{
  "model": "image classifier",
  "dataset": "stained colorectal tissue patches (NCT-CRC-HE-100K)",
  "train_examples": 45211,
  "image_size": 32,
  "crop_scale_min": 1,
  "horizontal_flip": false,
  "translate": 0.12,
  "cutout": 0.25,
  "targets": ["tissue"],
  "num_classes": 9,
  "arch": "convnext",
  "isotropic": false,
  "norm": "layernorm",
  "activation": "squared_relu",
  "mlp_ratio": 4,
  "inner_norm": false,
  "drop_path": 0.15,
  "patch_size": [2, 2],
  "depths": [2, 3, 3],
  "widths": [64, 128, 256],
  "kernel_size": 5,
  "mixing": "mixup",
  "loss": "cross_entropy",
  "head_dropout": 0.1,
  "init": "torch_default",
  "residual_init": "none",
  "optimizer": "muon",
  "muon_scale": "match_rms_adamw",
  "lr": 0.0032,
  "momentum": 0.95,
  "nesterov": true,
  "orthogonalizer": "polar_express",
  "adamw_lr_other_params": 0.0019,
  "grad_clip": 1.0,
  "steps": 23600,
  "batch_size": 128,
  "epochs": 66.8,
  "lr_schedule": "cosine",
  "final_lr_fraction": 0,
  "warmup_steps": 4720,
  "weight_decay": 0.03,
  "adamw_weight_decay_other_params": 0
}
Rows from block 2 of a small image classifier, named by matrix and row number. Rows with one number belong to one neuron. Each number is 50 + 15 x the weight over its row's rms, rounded and kept within 0 to 99. All counts start at 0.
After each neuron's rows are labels from the 100 images, of 14976, where the neuron reaches its highest value: "responds to" is what is common among them; "colour at peak" is the nearest of a few named colours to the mean colour under the peak. Only what is clearly more common there than usual is listed. The data: stained colorectal tissue patches (NCT-CRC-HE-100K). In brackets: how many of the 100.
# fc1: MLP up (model.blocks.2.mlp.fc1.weight, 512x128), inputs 0-63
# fc2: MLP down (model.blocks.2.mlp.fc2.weight, 128x512, transposed), outputs 0-63

fc1.458:77 27 55 55 51 57 42 60 66 66 30 58 36 63 64 55 31 55 31 51 77 66 31 34 55 58 66 54 43 31 08 45 48 42 59 44 47 49 58 49 31 18 54 80 61 66 25 47 32 45 45 58 53 75 57 55 41 41 40 33 47 23 68 37
fc2.458:41 35 60 35 46 55 50 48 54 44 35 32 61 29 58 58 70 55 48 35 56 32 60 76 49 48 48 53 68 67 90 63 70 43 39 56 69 48 39 53 45 79 38 29 23 65 45 67 82 36 74 22 10 46 64 65 35 50 36 70 38 19 65 37
responds to: tissue: adipose tissue (75)
colour at peak: white (87)

fc1.158:65 40 62 42 63 52 63 37 60 40 41 61 40 37 72 42 52 57 49 64 27 45 50 52 48 44 50 50 53 10 21 51 31 68 54 79 76 51 61 56 30 57 48 40 46 31 29 35 43 11 43 00 63 47 52 71 62 49 73 36 55 43 30 62
fc2.158:60 59 51 30 49 60 46 57 45 54 51 58 65 36 56 50 43 51 47 52 50 59 53 77 52 57 68 45 42 50 64 73 61 61 55 57 61 46 30 61 52 58 60 87 29 47 38 43 43 35 39 64 34 64 86 49 30 76 23 52 63 49 40 21
responds to: tissue: lymphocytes (35); tissue: tumour epithelium (33); tissue: normal colon mucosa (28)
colour at peak: brown (85)

fc1.201:41 46 52 28 40 68 50 69 46 27 51 67 15 51 43 63 14 48 48 36 42 32 45 49 37 55 50 47 68 74 35 74 65 20 92 71 46 56 49 63 62 43 53 27 54 50 48 69 62 56 66 67 60 39 74 66 41 48 51 44 32 35 27 43
fc2.201:40 46 39 34 46 42 72 52 39 29 33 68 50 44 63 37 38 54 69 36 42 39 41 52 54 59 43 71 29 65 68 30 66 35 17 44 49 67 56 34 34 42 45 68 60 69 49 65 46 52 61 70 40 47 56 40 69 64 34 49 71 37 49 52
responds to: tissue: mucus (32); tissue: smooth muscle (31)
colour at peak: grey (55)

fc1.498:52 52 63 87 72 71 34 64 48 40 26 54 21 61 69 38 39 53 44 75 74 62 53 45 39 59 46 55 44 46 69 54 45 43 31 65 38 50 50 63 25 45 62 56 39 57 40 50 52 49 50 27 94 41 48 68 41 35 00 45 33 36 58 54
fc2.498:42 46 52 39 44 53 27 56 42 25 54 41 50 85 38 61 26 35 46 30 42 54 55 34 45 68 79 58 61 50 41 64 50 42 49 41 48 28 25 71 48 62 71 28 57 67 44 62 49 33 32 51 39 61 77 31 26 52 74 45 34 52 44 44
responds to: tissue: lymphocytes (64)
colour at peak: brown (82)

fc1.10:21 80 71 28 55 55 49 89 36 54 52 53 55 35 52 47 34 64 67 49 75 60 48 46 45 61 61 16 81 64 48 33 26 61 58 52 44 73 49 46 57 57 53 64 56 65 55 41 44 56 41 42 89 69 59 41 60 39 53 42 51 47 50 42
fc2.10:36 80 44 59 46 56 65 75 35 31 60 27 58 30 25 55 61 38 60 64 26 46 14 59 45 38 50 39 26 66 38 35 40 54 24 59 62 42 40 71 13 69 58 73 55 47 58 47 67 60 52 50 36 52 28 68 48 79 31 26 64 28 55 60
responds to: tissue: cancer-associated stroma (38)
colour at peak: pink (66)

fc1.299:42 49 41 37 29 58 33 67 35 29 48 64 43 55 30 40 62 52 31 00 71 56 55 59 66 39 75 39 36 56 55 65 71 49 48 45 76 74 30 63 56 46 42 53 51 47 65 44 44 42 52 80 39 59 42 57 69 59 63 66 68 18 52 63
fc2.299:59 39 35 38 65 38 42 51 59 62 60 40 64 89 39 75 46 59 38 53 65 53 37 71 33 67 35 36 65 42 51 68 34 51 25 38 65 47 44 63 43 86 50 59 62 54 58 63 47 40 40 91 58 60 51 32 58 45 57 67 63 52 76 27
responds to: tissue: mucus (48); tissue: normal colon mucosa (28)
colour at peak: pink (81)

fc1.457:20 40 52 32 65 44 46 35 46 67 17 36 39 37 50 49 61 45 45 33 36 30 53 32 38 51 45 46 70 56 45 26 48 28 61 74 66 60 40 49 42 27 53 54 48 49 31 40 22 42 58 05 45 35 28 20 37 48 49 41 66 15 60 61
fc2.457:36 50 47 56 78 43 41 55 57 39 64 45 38 42 50 26 72 48 46 40 52 72 66 51 26 79 64 39 53 52 35 42 65 70 36 46 53 52 54 99 25 47 81 57 60 63 28 41 50 37 41 39 46 44 59 58 30 76 66 56 47 54 56 33
responds to: tissue: normal colon mucosa (36); tissue: debris (36)
colour at peak: grey (58)

fc1.358:75 68 32 55 47 46 56 45 60 50 50 59 66 66 84 32 59 43 32 60 44 45 37 38 38 48 56 58 95 30 59 54 58 70 71 26 58 58 37 53 47 49 31 30 31 51 53 39 72 56 42 54 24 72 40 18 34 39 48 54 53 43 54 56
fc2.358:55 32 90 58 57 57 56 40 36 46 29 74 69 23 59 19 40 77 58 52 63 75 56 59 53 38 49 79 58 55 37 36 64 42 51 43 33 61 44 54 57 37 35 58 53 69 47 50 35 45 26 61 73 40 59 68 55 50 49 55 62 63 43 42
responds to: tissue: smooth muscle (69)
colour at peak: pink (99)

fc1.110:41 60 41 65 63 60 34 21 48 41 24 39 58 16 53 24 44 52 13 54 40 51 56 56 68 45 61 48 55 76 69 41 36 56 41 31 41 65 58 39 59 63 55 41 67 48 76 60 39 71 26 48 67 52 43 58 45 55 82 78 51 56 61 60
fc2.110:53 42 37 53 44 40 33 28 43 43 71 48 29 52 56 31 56 70 41 62 41 48 66 18 47 49 09 51 38 40 55 70 31 69 25 32 53 61 60 54 50 60 55 12 61 55 44 37 30 34 84 39 46 58 42 57 42 41 49 71 72 29 62 64
responds to: tissue: normal colon mucosa (72)
colour at peak: grey (57)

fc1.87:08 70 29 36 38 49 59 52 68 57 72 62 59 28 30 60 18 74 49 21 51 51 47 40 40 48 66 49 73 47 49 60 61 43 58 22 50 45 33 45 44 56 43 64 51 47 68 70 61 53 23 75 47 43 74 56 45 58 66 28 60 42 55 62
fc2.87:52 58 56 38 59 52 30 36 42 76 28 46 32 62 50 32 40 77 58 45 64 38 57 44 36 46 77 52 90 73 63 47 58 51 43 58 59 43 40 36 63 38 19 32 38 46 59 75 62 22 47 42 57 64 50 55 57 41 58 48 69 40 53 38
responds to: tissue: smooth muscle (79)
colour at peak: pink (90)

fc1.508:29 52 65 56 40 55 68 33 45 65 67 55 40 48 55 37 39 45 60 55 29 65 45 53 57 47 76 42 60 65 66 50 52 39 71 54 57 59 25 58 52 46 78 78 60 48 51 36 33 51 22 59 48 58 16 77 58 62 61 54 28 57 70 36
fc2.508:56 58 29 63 34 45 39 41 79 51 43 45 22 23 25 69 59 62 39 51 43 37 41 22 32 34 66 74 53 46 68 70 30 49 52 72 25 50 44 51 54 33 43 67 48 49 72 38 44 41 66 41 49 20 34 44 54 60 37 45 22 64 42 52
responds to: tissue: lymphocytes (39); tissue: debris (29)
colour at peak: brown (55)

fc1.97:64 60 44 55 32 49 30 58 38 50 70 81 29 49 43 31 17 52 53 51 59 35 37 70 44 53 49 35 63 43 52 73 56 55 57 67 85 45 45 41 40 16 38 49 40 53 31 33 30 47 51 72 33 28 75 71 64 39 60 49 58 68 55 60
fc2.97:51 44 83 39 63 46 37 53 53 56 32 46 65 38 58 34 73 31 51 50 86 78 47 49 60 53 62 46 99 36 67 56 62 70 70 38 54 55 61 58 55 51 39 57 42 52 56 53 47 66 49 65 62 50 59 13 36 48 58 60 50 83 45 60
responds to: tissue: debris (52); tissue: smooth muscle (35)
colour at peak: grey (47)

fc1.425:32 73 40 49 55 34 52 51 40 46 62 24 66 43 49 47 29 51 46 48 64 78 15 53 24 54 64 51 37 61 44 35 38 41 48 61 70 59 44 34 47 35 57 38 27 57 45 70 47 43 61 51 39 54 51 78 46 21 41 62 60 42 66 44
fc2.425:54 31 46 46 66 71 60 61 62 57 61 66 61 60 17 63 62 62 54 44 41 50 40 48 40 72 65 28 73 45 59 46 32 48 63 67 49 54 31 63 38 51 40 39 48 24 57 37 55 45 47 52 27 15 33 48 40 68 53 61 39 50 41 48
responds to: tissue: mucus (56)
colour at peak: pink (73)

fc1.54:54 46 31 63 35 44 09 57 39 35 47 47 52 63 40 48 68 66 25 59 41 53 60 69 74 49 40 25 56 42 74 68 57 72 12 44 33 34 34 63 42 38 45 34 53 46 53 60 50 37 47 52 30 12 68 33 19 73 45 34 72 30 41 55
fc2.54:34 30 38 62 34 61 80 40 46 37 41 59 52 61 57 62 64 44 52 73 38 42 72 75 43 43 71 52 38 54 86 53 65 46 59 48 51 55 55 68 63 49 30 49 57 60 57 50 37 84 76 56 51 53 55 43 14 35 57 38 55 54 74 58
responds to: tissue: smooth muscle (41)
colour at peak: pink (90)

fc1.102:48 73 67 57 58 74 62 39 72 53 32 61 62 37 60 70 51 35 67 45 46 50 79 43 33 55 49 65 64 53 29 29 46 56 45 61 50 61 42 27 62 61 49 47 52 40 61 55 61 61 47 40 34 47 25 35 69 49 22 65 64 70 25 39
fc2.102:66 44 54 44 41 19 40 41 33 57 68 44 23 29 49 58 67 52 50 67 58 44 43 56 34 65 59 88 59 26 36 57 81 31 29 78 80 64 53 54 52 39 41 52 55 77 39 60 48 34 61 40 62 55 48 52 52 34 21 37 73 56 69 46
responds to: tissue: normal colon mucosa (62)
colour at peak: grey (48)

fc1.293:29 40 53 45 49 42 63 61 61 61 52 55 41 34 48 46 53 61 54 58 47 54 47 09 48 61 33 64 24 56 55 33 36 51 79 46 64 58 58 38 51 93 55 60 33 59 22 51 41 54 69 55 68 37 46 49 73 36 38 17 23 62 35 74
fc2.293:17 36 35 55 45 72 46 47 35 57 49 44 53 53 40 57 39 14 50 33 33 29 48 42 44 51 52 42 29 57 64 28 47 39 32 47 69 41 67 56 45 57 36 60 48 50 46 54 35 37 65 41 57 77 63 80 47 59 46 58 45 37 51 40
responds to: tissue: cancer-associated stroma (41)
colour at peak: brown (28)

fc1.472:33 63 49 47 46 19 36 41 45 60 53 69 23 39 57 44 37 40 54 30 48 63 00 49 49 35 55 65 33 49 44 59 44 06 43 68 52 59 43 36 45 44 26 55 29 29 87 34 41 37 52 57 23 70 54 71 50 42 33 51 46 46 43 51
fc2.472:62 43 38 66 47 64 57 61 40 27 66 78 57 55 48 59 64 37 50 48 63 56 25 39 53 54 62 55 62 16 49 28 37 51 41 74 61 45 45 51 40 70 66 17 64 62 56 52 50 47 27 39 38 47 46 60 39 45 35 46 51 68 48 74
responds to: tissue: mucus (36); tissue: cancer-associated stroma (36)
colour at peak: pink (64)

fc1.91:44 44 74 39 35 53 42 38 53 49 63 64 23 18 39 65 18 40 59 34 61 54 43 51 51 37 65 37 57 97 66 40 44 26 64 32 46 55 18 44 74 23 75 60 71 59 55 52 46 48 73 77 51 48 62 29 44 62 30 65 71 51 59 69
fc2.91:44 57 41 41 51 55 59 55 69 54 69 54 48 90 66 51 57 28 51 62 43 47 49 51 64 48 58 39 61 55 18 45 35 45 10 51 47 63 58 42 47 38 76 52 66 62 43 77 57 35 35 48 40 65 63 47 71 39 40 63 68 50 66 36
responds to: tissue: mucus (37); tissue: cancer-associated stroma (37)
colour at peak: pink (71)

fc1.162:47 29 87 36 38 43 57 53 51 35 41 43 70 35 38 77 46 54 35 51 61 54 29 31 61 32 61 50 21 43 55 09 42 26 62 66 39 44 75 44 55 71 29 61 22 79 22 37 55 78 46 72 53 30 51 50 47 42 39 66 31 44 53 67
fc2.162:32 56 40 56 57 53 68 15 21 50 18 67 44 41 24 56 37 33 46 40 47 31 80 61 44 67 34 48 41 77 39 57 55 50 63 56 33 42 44 10 58 37 19 38 38 65 77 49 64 81 49 47 59 68 41 77 70 29 50 74 37 46 52 56
responds to: tissue: smooth muscle (59); tissue: cancer-associated stroma (27)
colour at peak: pink (68)

fc1.268:47 65 68 52 71 59 58 55 22 36 35 57 46 53 52 77 34 43 62 46 99 63 27 39 48 48 31 47 27 36 53 14 51 39 20 64 40 33 57 59 40 54 63 78 61 74 50 60 68 61 35 69 79 48 62 47 39 49 55 50 31 35 42 60
fc2.268:38 76 62 44 49 40 63 35 42 40 11 36 52 66 26 44 43 45 86 33 22 53 59 23 37 57 44 57 36 71 55 54 45 24 57 48 38 50 51 59 61 36 37 59 58 62 70 75 62 56 34 74 38 77 64 62 26 53 49 70 50 47 37 55
responds to: tissue: smooth muscle (60)
colour at peak: pink (68)

fc1.100:53 45 38 42 31 43 65 39 45 40 55 59 50 39 52 47 31 51 46 80 63 52 34 64 15 32 73 50 45 53 46 62 37 20 79 51 40 60 67 66 53 54 47 71 57 47 28 69 64 67 55 39 43 36 84 46 31 53 37 48 21 47 52 72
fc2.100:74 38 58 25 58 50 40 48 61 75 56 42 12 61 65 51 46 46 67 61 53 49 77 67 42 44 59 68 69 45 54 36 70 67 25 40 36 67 58 40 41 65 32 40 58 33 50 29 44 53 33 40 66 44 62 49 35 36 36 80 43 72 49 50
responds to: tissue: debris (53)
colour at peak: grey (53); brown (39)

fc1.43:35 19 74 55 54 29 86 45 32 78 68 47 54 40 62 84 00 53 50 64 50 51 36 13 35 50 66 47 54 47 61 39 67 48 45 38 60 44 77 67 26 53 52 34 53 59 55 34 45 58 73 75 52 31 70 29 43 59 35 31 26 63 50 58
fc2.43:53 52 37 22 67 47 36 27 32 72 41 46 21 63 58 50 47 43 45 37 26 23 57 68 17 50 39 57 48 50 44 42 54 42 60 43 37 44 70 51 62 65 56 57 59 52 69 42 43 72 38 42 58 59 50 55 08 73 35 47 56 74 75 39
responds to: tissue: cancer-associated stroma (71)
colour at peak: grey (82)

fc1.298:86 14 62 26 58 40 58 56 48 53 13 41 51 48 71 58 34 34 36 45 52 34 44 66 54 62 49 55 43 53 57 63 47 43 40 59 54 02 29 44 59 61 65 43 49 65 41 39 50 46 32 39 57 44 47 40 37 45 44 36 48 45 19 01
fc2.298:44 45 54 61 53 46 39 39 28 25 31 53 50 33 39 70 24 58 69 45 54 44 49 44 62 70 41 61 62 27 32 75 59 18 65 33 45 58 83 58 42 34 71 55 66 44 24 47 36 50 74 59 22 44 81 38 43 31 62 82 70 48 38 41
responds to: tissue: adipose tissue (98)
colour at peak: white (92)

fc1.77:50 37 43 47 60 33 39 44 49 55 70 61 62 87 76 49 58 76 48 71 49 69 46 37 53 62 58 36 47 49 37 58 52 54 25 60 66 61 28 56 12 48 45 53 43 55 46 13 61 00 45 00 65 50 56 62 63 52 50 39 61 63 52 58
fc2.77:52 45 53 39 59 46 32 47 54 31 45 67 38 63 42 52 70 50 71 34 44 54 52 41 76 49 56 79 92 45 51 71 46 48 47 68 67 43 39 55 70 50 31 73 38 51 45 53 42 32 16 77 38 33 79 45 54 83 39 38 38 47 55 68
responds to: tissue: lymphocytes (95)
colour at peak: brown (97)

fc1.48:40 53 43 64 53 47 68 59 58 51 26 48 71 40 26 23 41 69 37 20 63 50 49 46 25 66 42 20 28 24 80 30 69 38 75 72 25 59 33 61 34 59 46 51 34 53 29 52 52 53 50 12 49 39 45 24 31 50 50 64 61 77 60 59
fc2.48:54 57 67 43 51 00 54 45 12 53 44 28 47 21 67 47 54 57 54 34 41 48 35 73 61 45 34 64 62 32 64 42 62 62 20 58 42 74 39 43 28 57 32 56 35 63 27 31 77 60 49 14 55 44 40 55 54 59 41 50 45 77 44 44
responds to: tissue: debris (43); tissue: normal colon mucosa (30)
colour at peak: grey (50)

fc1.306:40 60 23 51 59 45 68 40 71 32 75 57 62 72 58 56 58 29 50 36 25 35 67 49 35 47 37 41 11 33 70 54 62 40 70 43 63 57 30 50 50 69 31 58 73 43 74 39 44 23 62 31 47 57 51 73 47 51 75 67 53 29 60 69
fc2.306:28 71 63 39 57 49 28 28 71 27 77 26 48 56 31 40 43 49 66 36 37 67 45 47 53 67 35 66 60 81 52 56 30 27 53 32 57 49 54 42 37 48 67 26 40 74 40 56 48 33 39 50 40 62 35 78 73 67 48 64 68 41 32 81
responds to: tissue: tumour epithelium (71)
colour at peak: grey (53)

fc1.81:87 50 44 16 70 43 51 58 64 43 37 49 38 55 58 67 24 49 54 46 58 44 48 54 67 80 62 34 36 84 36 52 45 47 54 52 41 09 56 40 52 69 54 64 51 62 74 66 80 45 66 45 40 62 80 89 58 53 00 42 62 44 53 01
fc2.81:53 41 63 55 31 52 89 45 25 64 31 56 32 47 62 64 42 76 55 71 64 33 36 54 65 40 59 32 47 58 40 60 51 41 57 49 28 48 43 62 41 35 75 46 81 38 16 59 51 53 77 37 66 21 63 26 71 49 58 78 54 51 41 32
responds to: tissue: adipose tissue (74)
colour at peak: white (86)

fc1.270:52 62 21 45 43 42 63 46 65 37 35 59 54 54 45 11 50 35 33 59 24 39 52 48 51 31 71 38 27 45 44 66 43 32 40 60 44 26 52 43 73 53 54 63 65 34 65 63 55 44 54 58 67 61 62 64 40 48 35 28 70 64 36 43
fc2.270:62 63 41 46 22 41 58 40 54 52 53 51 68 43 45 77 26 52 53 45 67 60 50 66 48 66 30 60 24 56 48 44 42 60 73 51 66 29 51 53 73 28 56 41 30 44 45 49 29 52 34 71 50 66 45 54 73 28 40 75 39 50 35 59
responds to: tissue: tumour epithelium (44); tissue: normal colon mucosa (30)
colour at peak: pink (69)

fc1.40:37 74 38 52 55 93 37 50 67 45 50 77 52 53 41 43 69 70 44 08 48 53 49 56 59 48 59 24 43 44 38 50 67 59 39 49 38 54 42 49 73 41 53 47 45 51 57 55 59 43 64 45 23 41 39 84 59 64 52 49 73 53 54 94
fc2.40:52 60 42 55 44 50 75 76 24 64 73 49 40 59 60 66 66 49 48 57 52 46 69 48 42 34 44 50 59 34 79 48 32 26 50 40 56 35 47 70 41 55 45 33 30 54 42 80 65 56 56 66 67 63 42 27 21 15 32 64 52 32 50 54
responds to: tissue: adipose tissue (95)
colour at peak: white (100)

fc1.236:54 48 36 44 48 71 41 31 22 64 58 45 58 07 48 59 49 37 30 49 56 69 38 48 62 60 28 30 29 40 56 40 46 89 48 65 66 46 58 69 48 31 31 26 49 57 25 35 45 65 40 47 54 26 51 48 83 70 45 21 47 64 59 68
fc2.236:43 44 56 58 35 57 29 56 56 73 60 57 74 51 70 66 48 43 59 20 38 42 62 71 60 60 48 40 43 24 49 73 38 59 64 38 46 65 57 17 43 44 49 32 59 78 52 37 47 64 69 36 61 51 59 60 27 36 46 17 40 72 48 35
responds to: tissue: smooth muscle (43); tissue: cancer-associated stroma (27)
colour at peak: grey (55)

fc1.494:25 37 40 44 45 47 50 51 69 55 53 37 43 25 41 36 57 42 42 33 42 35 34 66 45 59 30 77 57 25 33 35 29 47 58 35 34 51 65 54 54 49 30 54 19 38 58 67 00 26 76 61 46 35 58 45 36 58 54 25 49 40 31 48
fc2.494:47 61 30 45 27 57 52 49 63 50 62 32 72 24 42 55 37 67 60 51 61 56 55 58 18 65 35 62 32 32 46 76 52 78 77 51 37 50 44 64 49 63 37 31 37 33 40 41 45 51 39 13 31 47 60 60 57 40 48 63 57 37 44 41
responds to: tissue: tumour epithelium (64)
colour at peak: brown (51)