Rows from block 2 of a small image classifier, named by matrix and row number. Rows with one number belong to one neuron. Each number is 128 + 32 x the weight over its row's rms, rounded and kept within 0 to 255. All counts start at 0. Numbers have three digits each.
After each neuron's rows are labels from the 100 images, of 14976, where the neuron reaches its highest value: "top examples" is what is common among them. Only what is clearly more common there than usual is listed. The data: stained colorectal tissue patches (NCT-CRC-HE-100K).
# fc1: MLP up (model.blocks.2.mlp.fc1.weight, 512x128), inputs 64-127
# fc2: MLP down (model.blocks.2.mlp.fc2.weight, 128x512, transposed), outputs 64-127

fc1.417:174181127171154092107109113153076186149145187143064141046136127092119175122094097128114131122133147129127142130117187172150152079145167113098098129172131142140133189159121130157062067146109165
fc2.417:083146063100102103143119145164167113178112129135104065067180099142049145141122173047130129086151131109103098145115127171089116141158110130125141159126090068069155105118130078142176119189152143
top examples: tissue: normal colon mucosa

fc1.440:134133153158114125112151141153158071114109164094130092076135119195141168142105106092199146115157078178181163108158142164166116098167149161117172116131195175138115129119127150168107150184133095
fc2.440:086106111124062108126147092144107156097141185077190124157157091065190112109138188161142103185112081077103127170172136138147172144110142116117180085124081178128159095135106129129077100144135137
top examples: tissue: normal colon mucosa

fc1.498:117113035151108100108068113111153069115121090089142082130182101124162104064153126107133140132132131104139090088142128125135111150079094102069105141083127167115129134121085135137153139143127126
fc2.498:095136083154119175074114170087169091096143091152186135052071116069132125167125078103077169158101171122105198187092124118121099135102116133086175135172124094116138097095121087118107132141125131
top examples: tissue: lymphocytes

fc1.274:116151130116149067170151098117121170147130116119107139034136177177128124127112097104189157071121111120084137109159140190125143090219137165152148116125089067100080189088094111116161137129114162
fc2.274:108130158137129115090171112111084083137113159093118180099131090146169144092107181117155105105125140122140141065173185083136148153114140105150140107176177181107191112143172127071086148133097182
top examples: tissue: lymphocytes

fc1.152:135145124143060124168189126171140128144093079182142140070102135094137107175132111139120122139089153080060151066137121148099128140123121135104121165147194116129122147130093122080114138131070126
fc2.152:099161121132142173144179195096126123105074109083143105079118169083111079147151147092200142148162161097141069161154086127083130102130129098146129147163115129073116168130127126108137150134148081
top examples: tissue: cancer-associated stroma

fc1.158:111096147127097074157073064150165123147089113142125120098050143137156102101105179124113075173157084140127124156135147102180151117105146068129093091119122120115117145143160160142129093152155094
fc2.158:122138156133133131172099235124110143159074116120134124084071102176139053123095094102154170167093107164094186088087168167114147181115100174103144102101180118057114170126117089101119129156123100
top examples: tissue: lymphocytes; tissue: tumour epithelium; tissue: normal colon mucosa

fc1.191:079114127156184131107084154147157123179172165078174102182096107168145179161100160145162158137129137089138161117141099188116121155177097150158091162143171130128123095175182160163180110120116199
fc2.191:143063112156094154169187128139121138147112164160102147116104154139151126104096148084120128163189118154106162142110137142106105134097088170114124150140154150179125079106139119145101117070106166
top examples: tissue: cancer-associated stroma

fc1.229:144158161094134150121149136047105159130085159141136087116110142182138128116105114094090138094147102141123088103143157106110144140140121096090153164110165144081134120168123144102118098131119111
fc2.229:092128122098101208136159141131130121110100185145148105103100098055171113132111100147057192141120092144151125143150108201128131157053148154124151159095161122177143134057156157155149160126167132
top examples: tissue: adipose tissue

fc1.334:072148139134156179110119105103109093140115115133144119122113177129120123102126122124135123157142176146090133089082169105136125095184178089182063127130138099105054147120094146131081175136121145
fc2.334:097112122126111159134139093190080170138091136135114131157094135138138107107080165184112127138158093140113091128128147171188110080113134067126126112160115077120130196100111165203207227163120177
top examples: tissue: smooth muscle

fc1.500:127073166117144141097079099098158130124137121090087115161149117185143091120121117111119131127126135097079116137089046081102114128162137200163163141137127103122091086166089123154144109186139134
fc2.500:116159086181078127163137124134168182123144108039097166113073115102150154157109168162109095142134135153098095120145145141094147143105096148146153129113145111146130132107103106166191155147146124
top examples: tissue: adipose tissue

fc1.508:145147107102137070074148171087148150195147105210107118089064121177095088121123117144145140112173084144151119110117197147138065160138116098130123153123185118169124151088156116154060098070118170
fc2.508:135104160128114102197083149086126091110155167060116128121108136121179130148077053166111110155113169156110092104147155162204133110114104123174108087121116172147169138171130097112154131130192182
top examples: tissue: lymphocytes; tissue: debris

fc1.426:111152106173145123158133143104140118138132137183195100080161149166107163124097150121133130170143121039168137179098101133179081090143083149086123120138148133092171118168145135127079177150120127
fc2.426:092099142067105141110121152085160184169120158099104110122165132122148092156137115173131112157172098129112137129126142073122152153050111115118176099092162160115100149142148076119127114107165116
top examples: tissue: normal colon mucosa

fc1.453:055097149150108140097121116082113071109167122098133139113141089170117164088126136128083193118131166144158095134115181194080153187110117111137107175113197130186132095090149128115146117108112137
fc2.453:180196059075112095127113096161119135138156088081124136154127149097124089133084095145106151151131178120105118168175165144170092102131136125108140179128070088127139084120181132129113082085127148
top examples: tissue: debris

fc1.77:164165134121147122165104073210105086155135123160137133144071119157129145154156159110107126088111145140160186128095127082139090098136094110165142118107149155115131127145143141115131106093083209
fc2.77:149110102155154145195154116149151134100106140143106099144156136126108194093192117096181158105195146107127096131114102140159158149155131129126100094138170166074079120162054101213111141136119143
top examples: tissue: lymphocytes

fc1.357:124124144151130123089182116164157123211150104121192102186146123159124125151132185052086092140213166183121132119155135117102157130186102154050100131107147098085138097158132154123102135108141150
fc2.357:140123167134100116156083119191139084231157111181081118118109158140141190092187148123131119132109148116143090133096120119121125133151080152106157210127091151165079165090135136123080097181117165
top examples: tissue: adipose tissue; tissue: mucus

fc1.329:116156044114091150135092087125133160085118153153164059140126096152172136108130145102175162113105178104154125140070088140097112118165111129122104145154115160147207126099124147144114065131119110
fc2.329:155113098180108167131079104138110141175095143148175124142135149182110090088154122147105117111138120112166103154241120149119134201122094116110107144143152116213115208167139114113083117147119083
top examples: tissue: adipose tissue

fc1.432:132107149107155183166067141165144132136133128148073119139108145057078141086103148112134085118096053096184152096110095123132068095117101147135190092139063083109100046109018138110113119091061125
fc2.432:139138128097170120112115058108104098172127183097169107122169105090122123152132096112075186146091132071121152175165112089133093157094113155055129121180132137095081157128154142167155170175168149
top examples: tissue: normal colon mucosa

fc1.258:147100102122122112026094110163081104102137138173126088107133150165094112147142102132118145116094133132110184070118127152154153095103189101165119134085142125120115120096193118137132123124083139
fc2.258:139118171148083068176196166135149134129126125088114090143113156121121150050088161110133068072123128115158132144171124180138120117057121076107141098158190088124123102122140069138152107076158136
top examples: tissue: normal colon mucosa; tissue: mucus

fc1.175:153127152143097156148135163123101133145122152161104179140131160127125154105148106097143109185171131134094096111093157134145095114072142156044127136192146076130171128194166130135081127189058121
fc2.175:122137069128184125104114118133109155077158101219116047239162160127115137151098120145117131142142152130098176142095165123133118121137135110115116149058104113154103135104111137099148174151129078
top examples: tissue: tumour epithelium

fc1.11:161114147129124169135051114130091103140117105118093080129083103102097164124165117113177173117113128150176125046112126206163165128107073130125075162063154118137157085124077147097070175137142117
fc2.11:091161146114156098135172102181149153135112167163114102192136193119148162115086151157170148146101162091127151141157136090125159130112081114148123071116101152092117109187109144142128123115138097
top examples: tissue: normal colon mucosa

fc1.466:137110144164086085062129124167140192180101124065168151077139162117103153090085206053142161128132130184085100123120096114124119129128094133134085088116169093128131184151130127104056153168153201
fc2.466:122163096206172076111204105172113056084138127096168090108123129129152072115114165159147136111144155160096103117124072179114123115097115115072108139135130174189142080140109111160088143136134172
top examples: tissue: adipose tissue; tissue: cancer-associated stroma

fc1.216:110083197147130170098089155130133115116114131145133118183132115127109133174114146106074095120157172165070163145101153124084180139138109105095179127122102101087115111141197094099148127100092114
fc2.216:140169136091115122117139110125175105093143155123108185143143106093076122182155149165106106126092144168160079097076155090081087169112130111097104132184092074151117094129104170145193133128083166
top examples: tissue: smooth muscle

fc1.335:131157139141133139149153098120138116108131117112129137118088128151162151133200149146157074132142095128121161131133153134152140075114109190110136144106185057180148121093080137083103236087157122
fc2.335:137148092189214148099099171100160168112126120128142136111091132128120144119114155141132137144083086114169132061139113123120191107177182132164118084113102129085114100154110146124153160125103120
top examples: tissue: tumour epithelium

fc1.205:179115144193233131152143128169105139125156134166123123104036105079104089092126122093168137129124086142116120140162141133090085089141106081153123106124225136103141194168138150150141138109104082
fc2.205:119084138090166181139150167118134134118119149118157143111114133151095054160209056097134079121157136126151161121133147113123125143130096064139072164171125228135133098116112086057114127139123078
top examples: tissue: cancer-associated stroma

fc1.405:118105115136113186134081168120142117059151112106064091072100144101139177091128134151125102159052116142139088099165082150111166116104113100107146133147091104136087123124135114118088119136134147
fc2.405:149146150159147140088118122140104118088134122145080180128127170195147176124110143091101182102128147146095107097085115126081092095139099119150123094118183101052169169079079094133082143131088095
top examples: tissue: debris

fc1.465:192149101194149158095115146058119131086152080073141143160112115143195116087127172105140110138111117139108162138116122156163125176099100093132105146091162128162132092085156103066135089156172155
fc2.465:068135160102123090118168149108153187064086110167117145187133185104114138118130164117144173182127079144180164121070117135178110149100168129133099117143174119153098128091103133117103148197114169
top examples: tissue: mucus; tissue: debris

fc1.190:083128097148146134125111088138092149130124073125109158097129154036152143151114174145083153140136075076100083185097170161115167216164084098139148156192125110149116080117142103133129128100154139
fc2.190:159129142111069130065112150095109149137098150165181053118109114137183081116156131143119180089048147107184149126164177155097060073122190095131129128084116139186134144094147131116137140093142072
top examples: tissue: mucus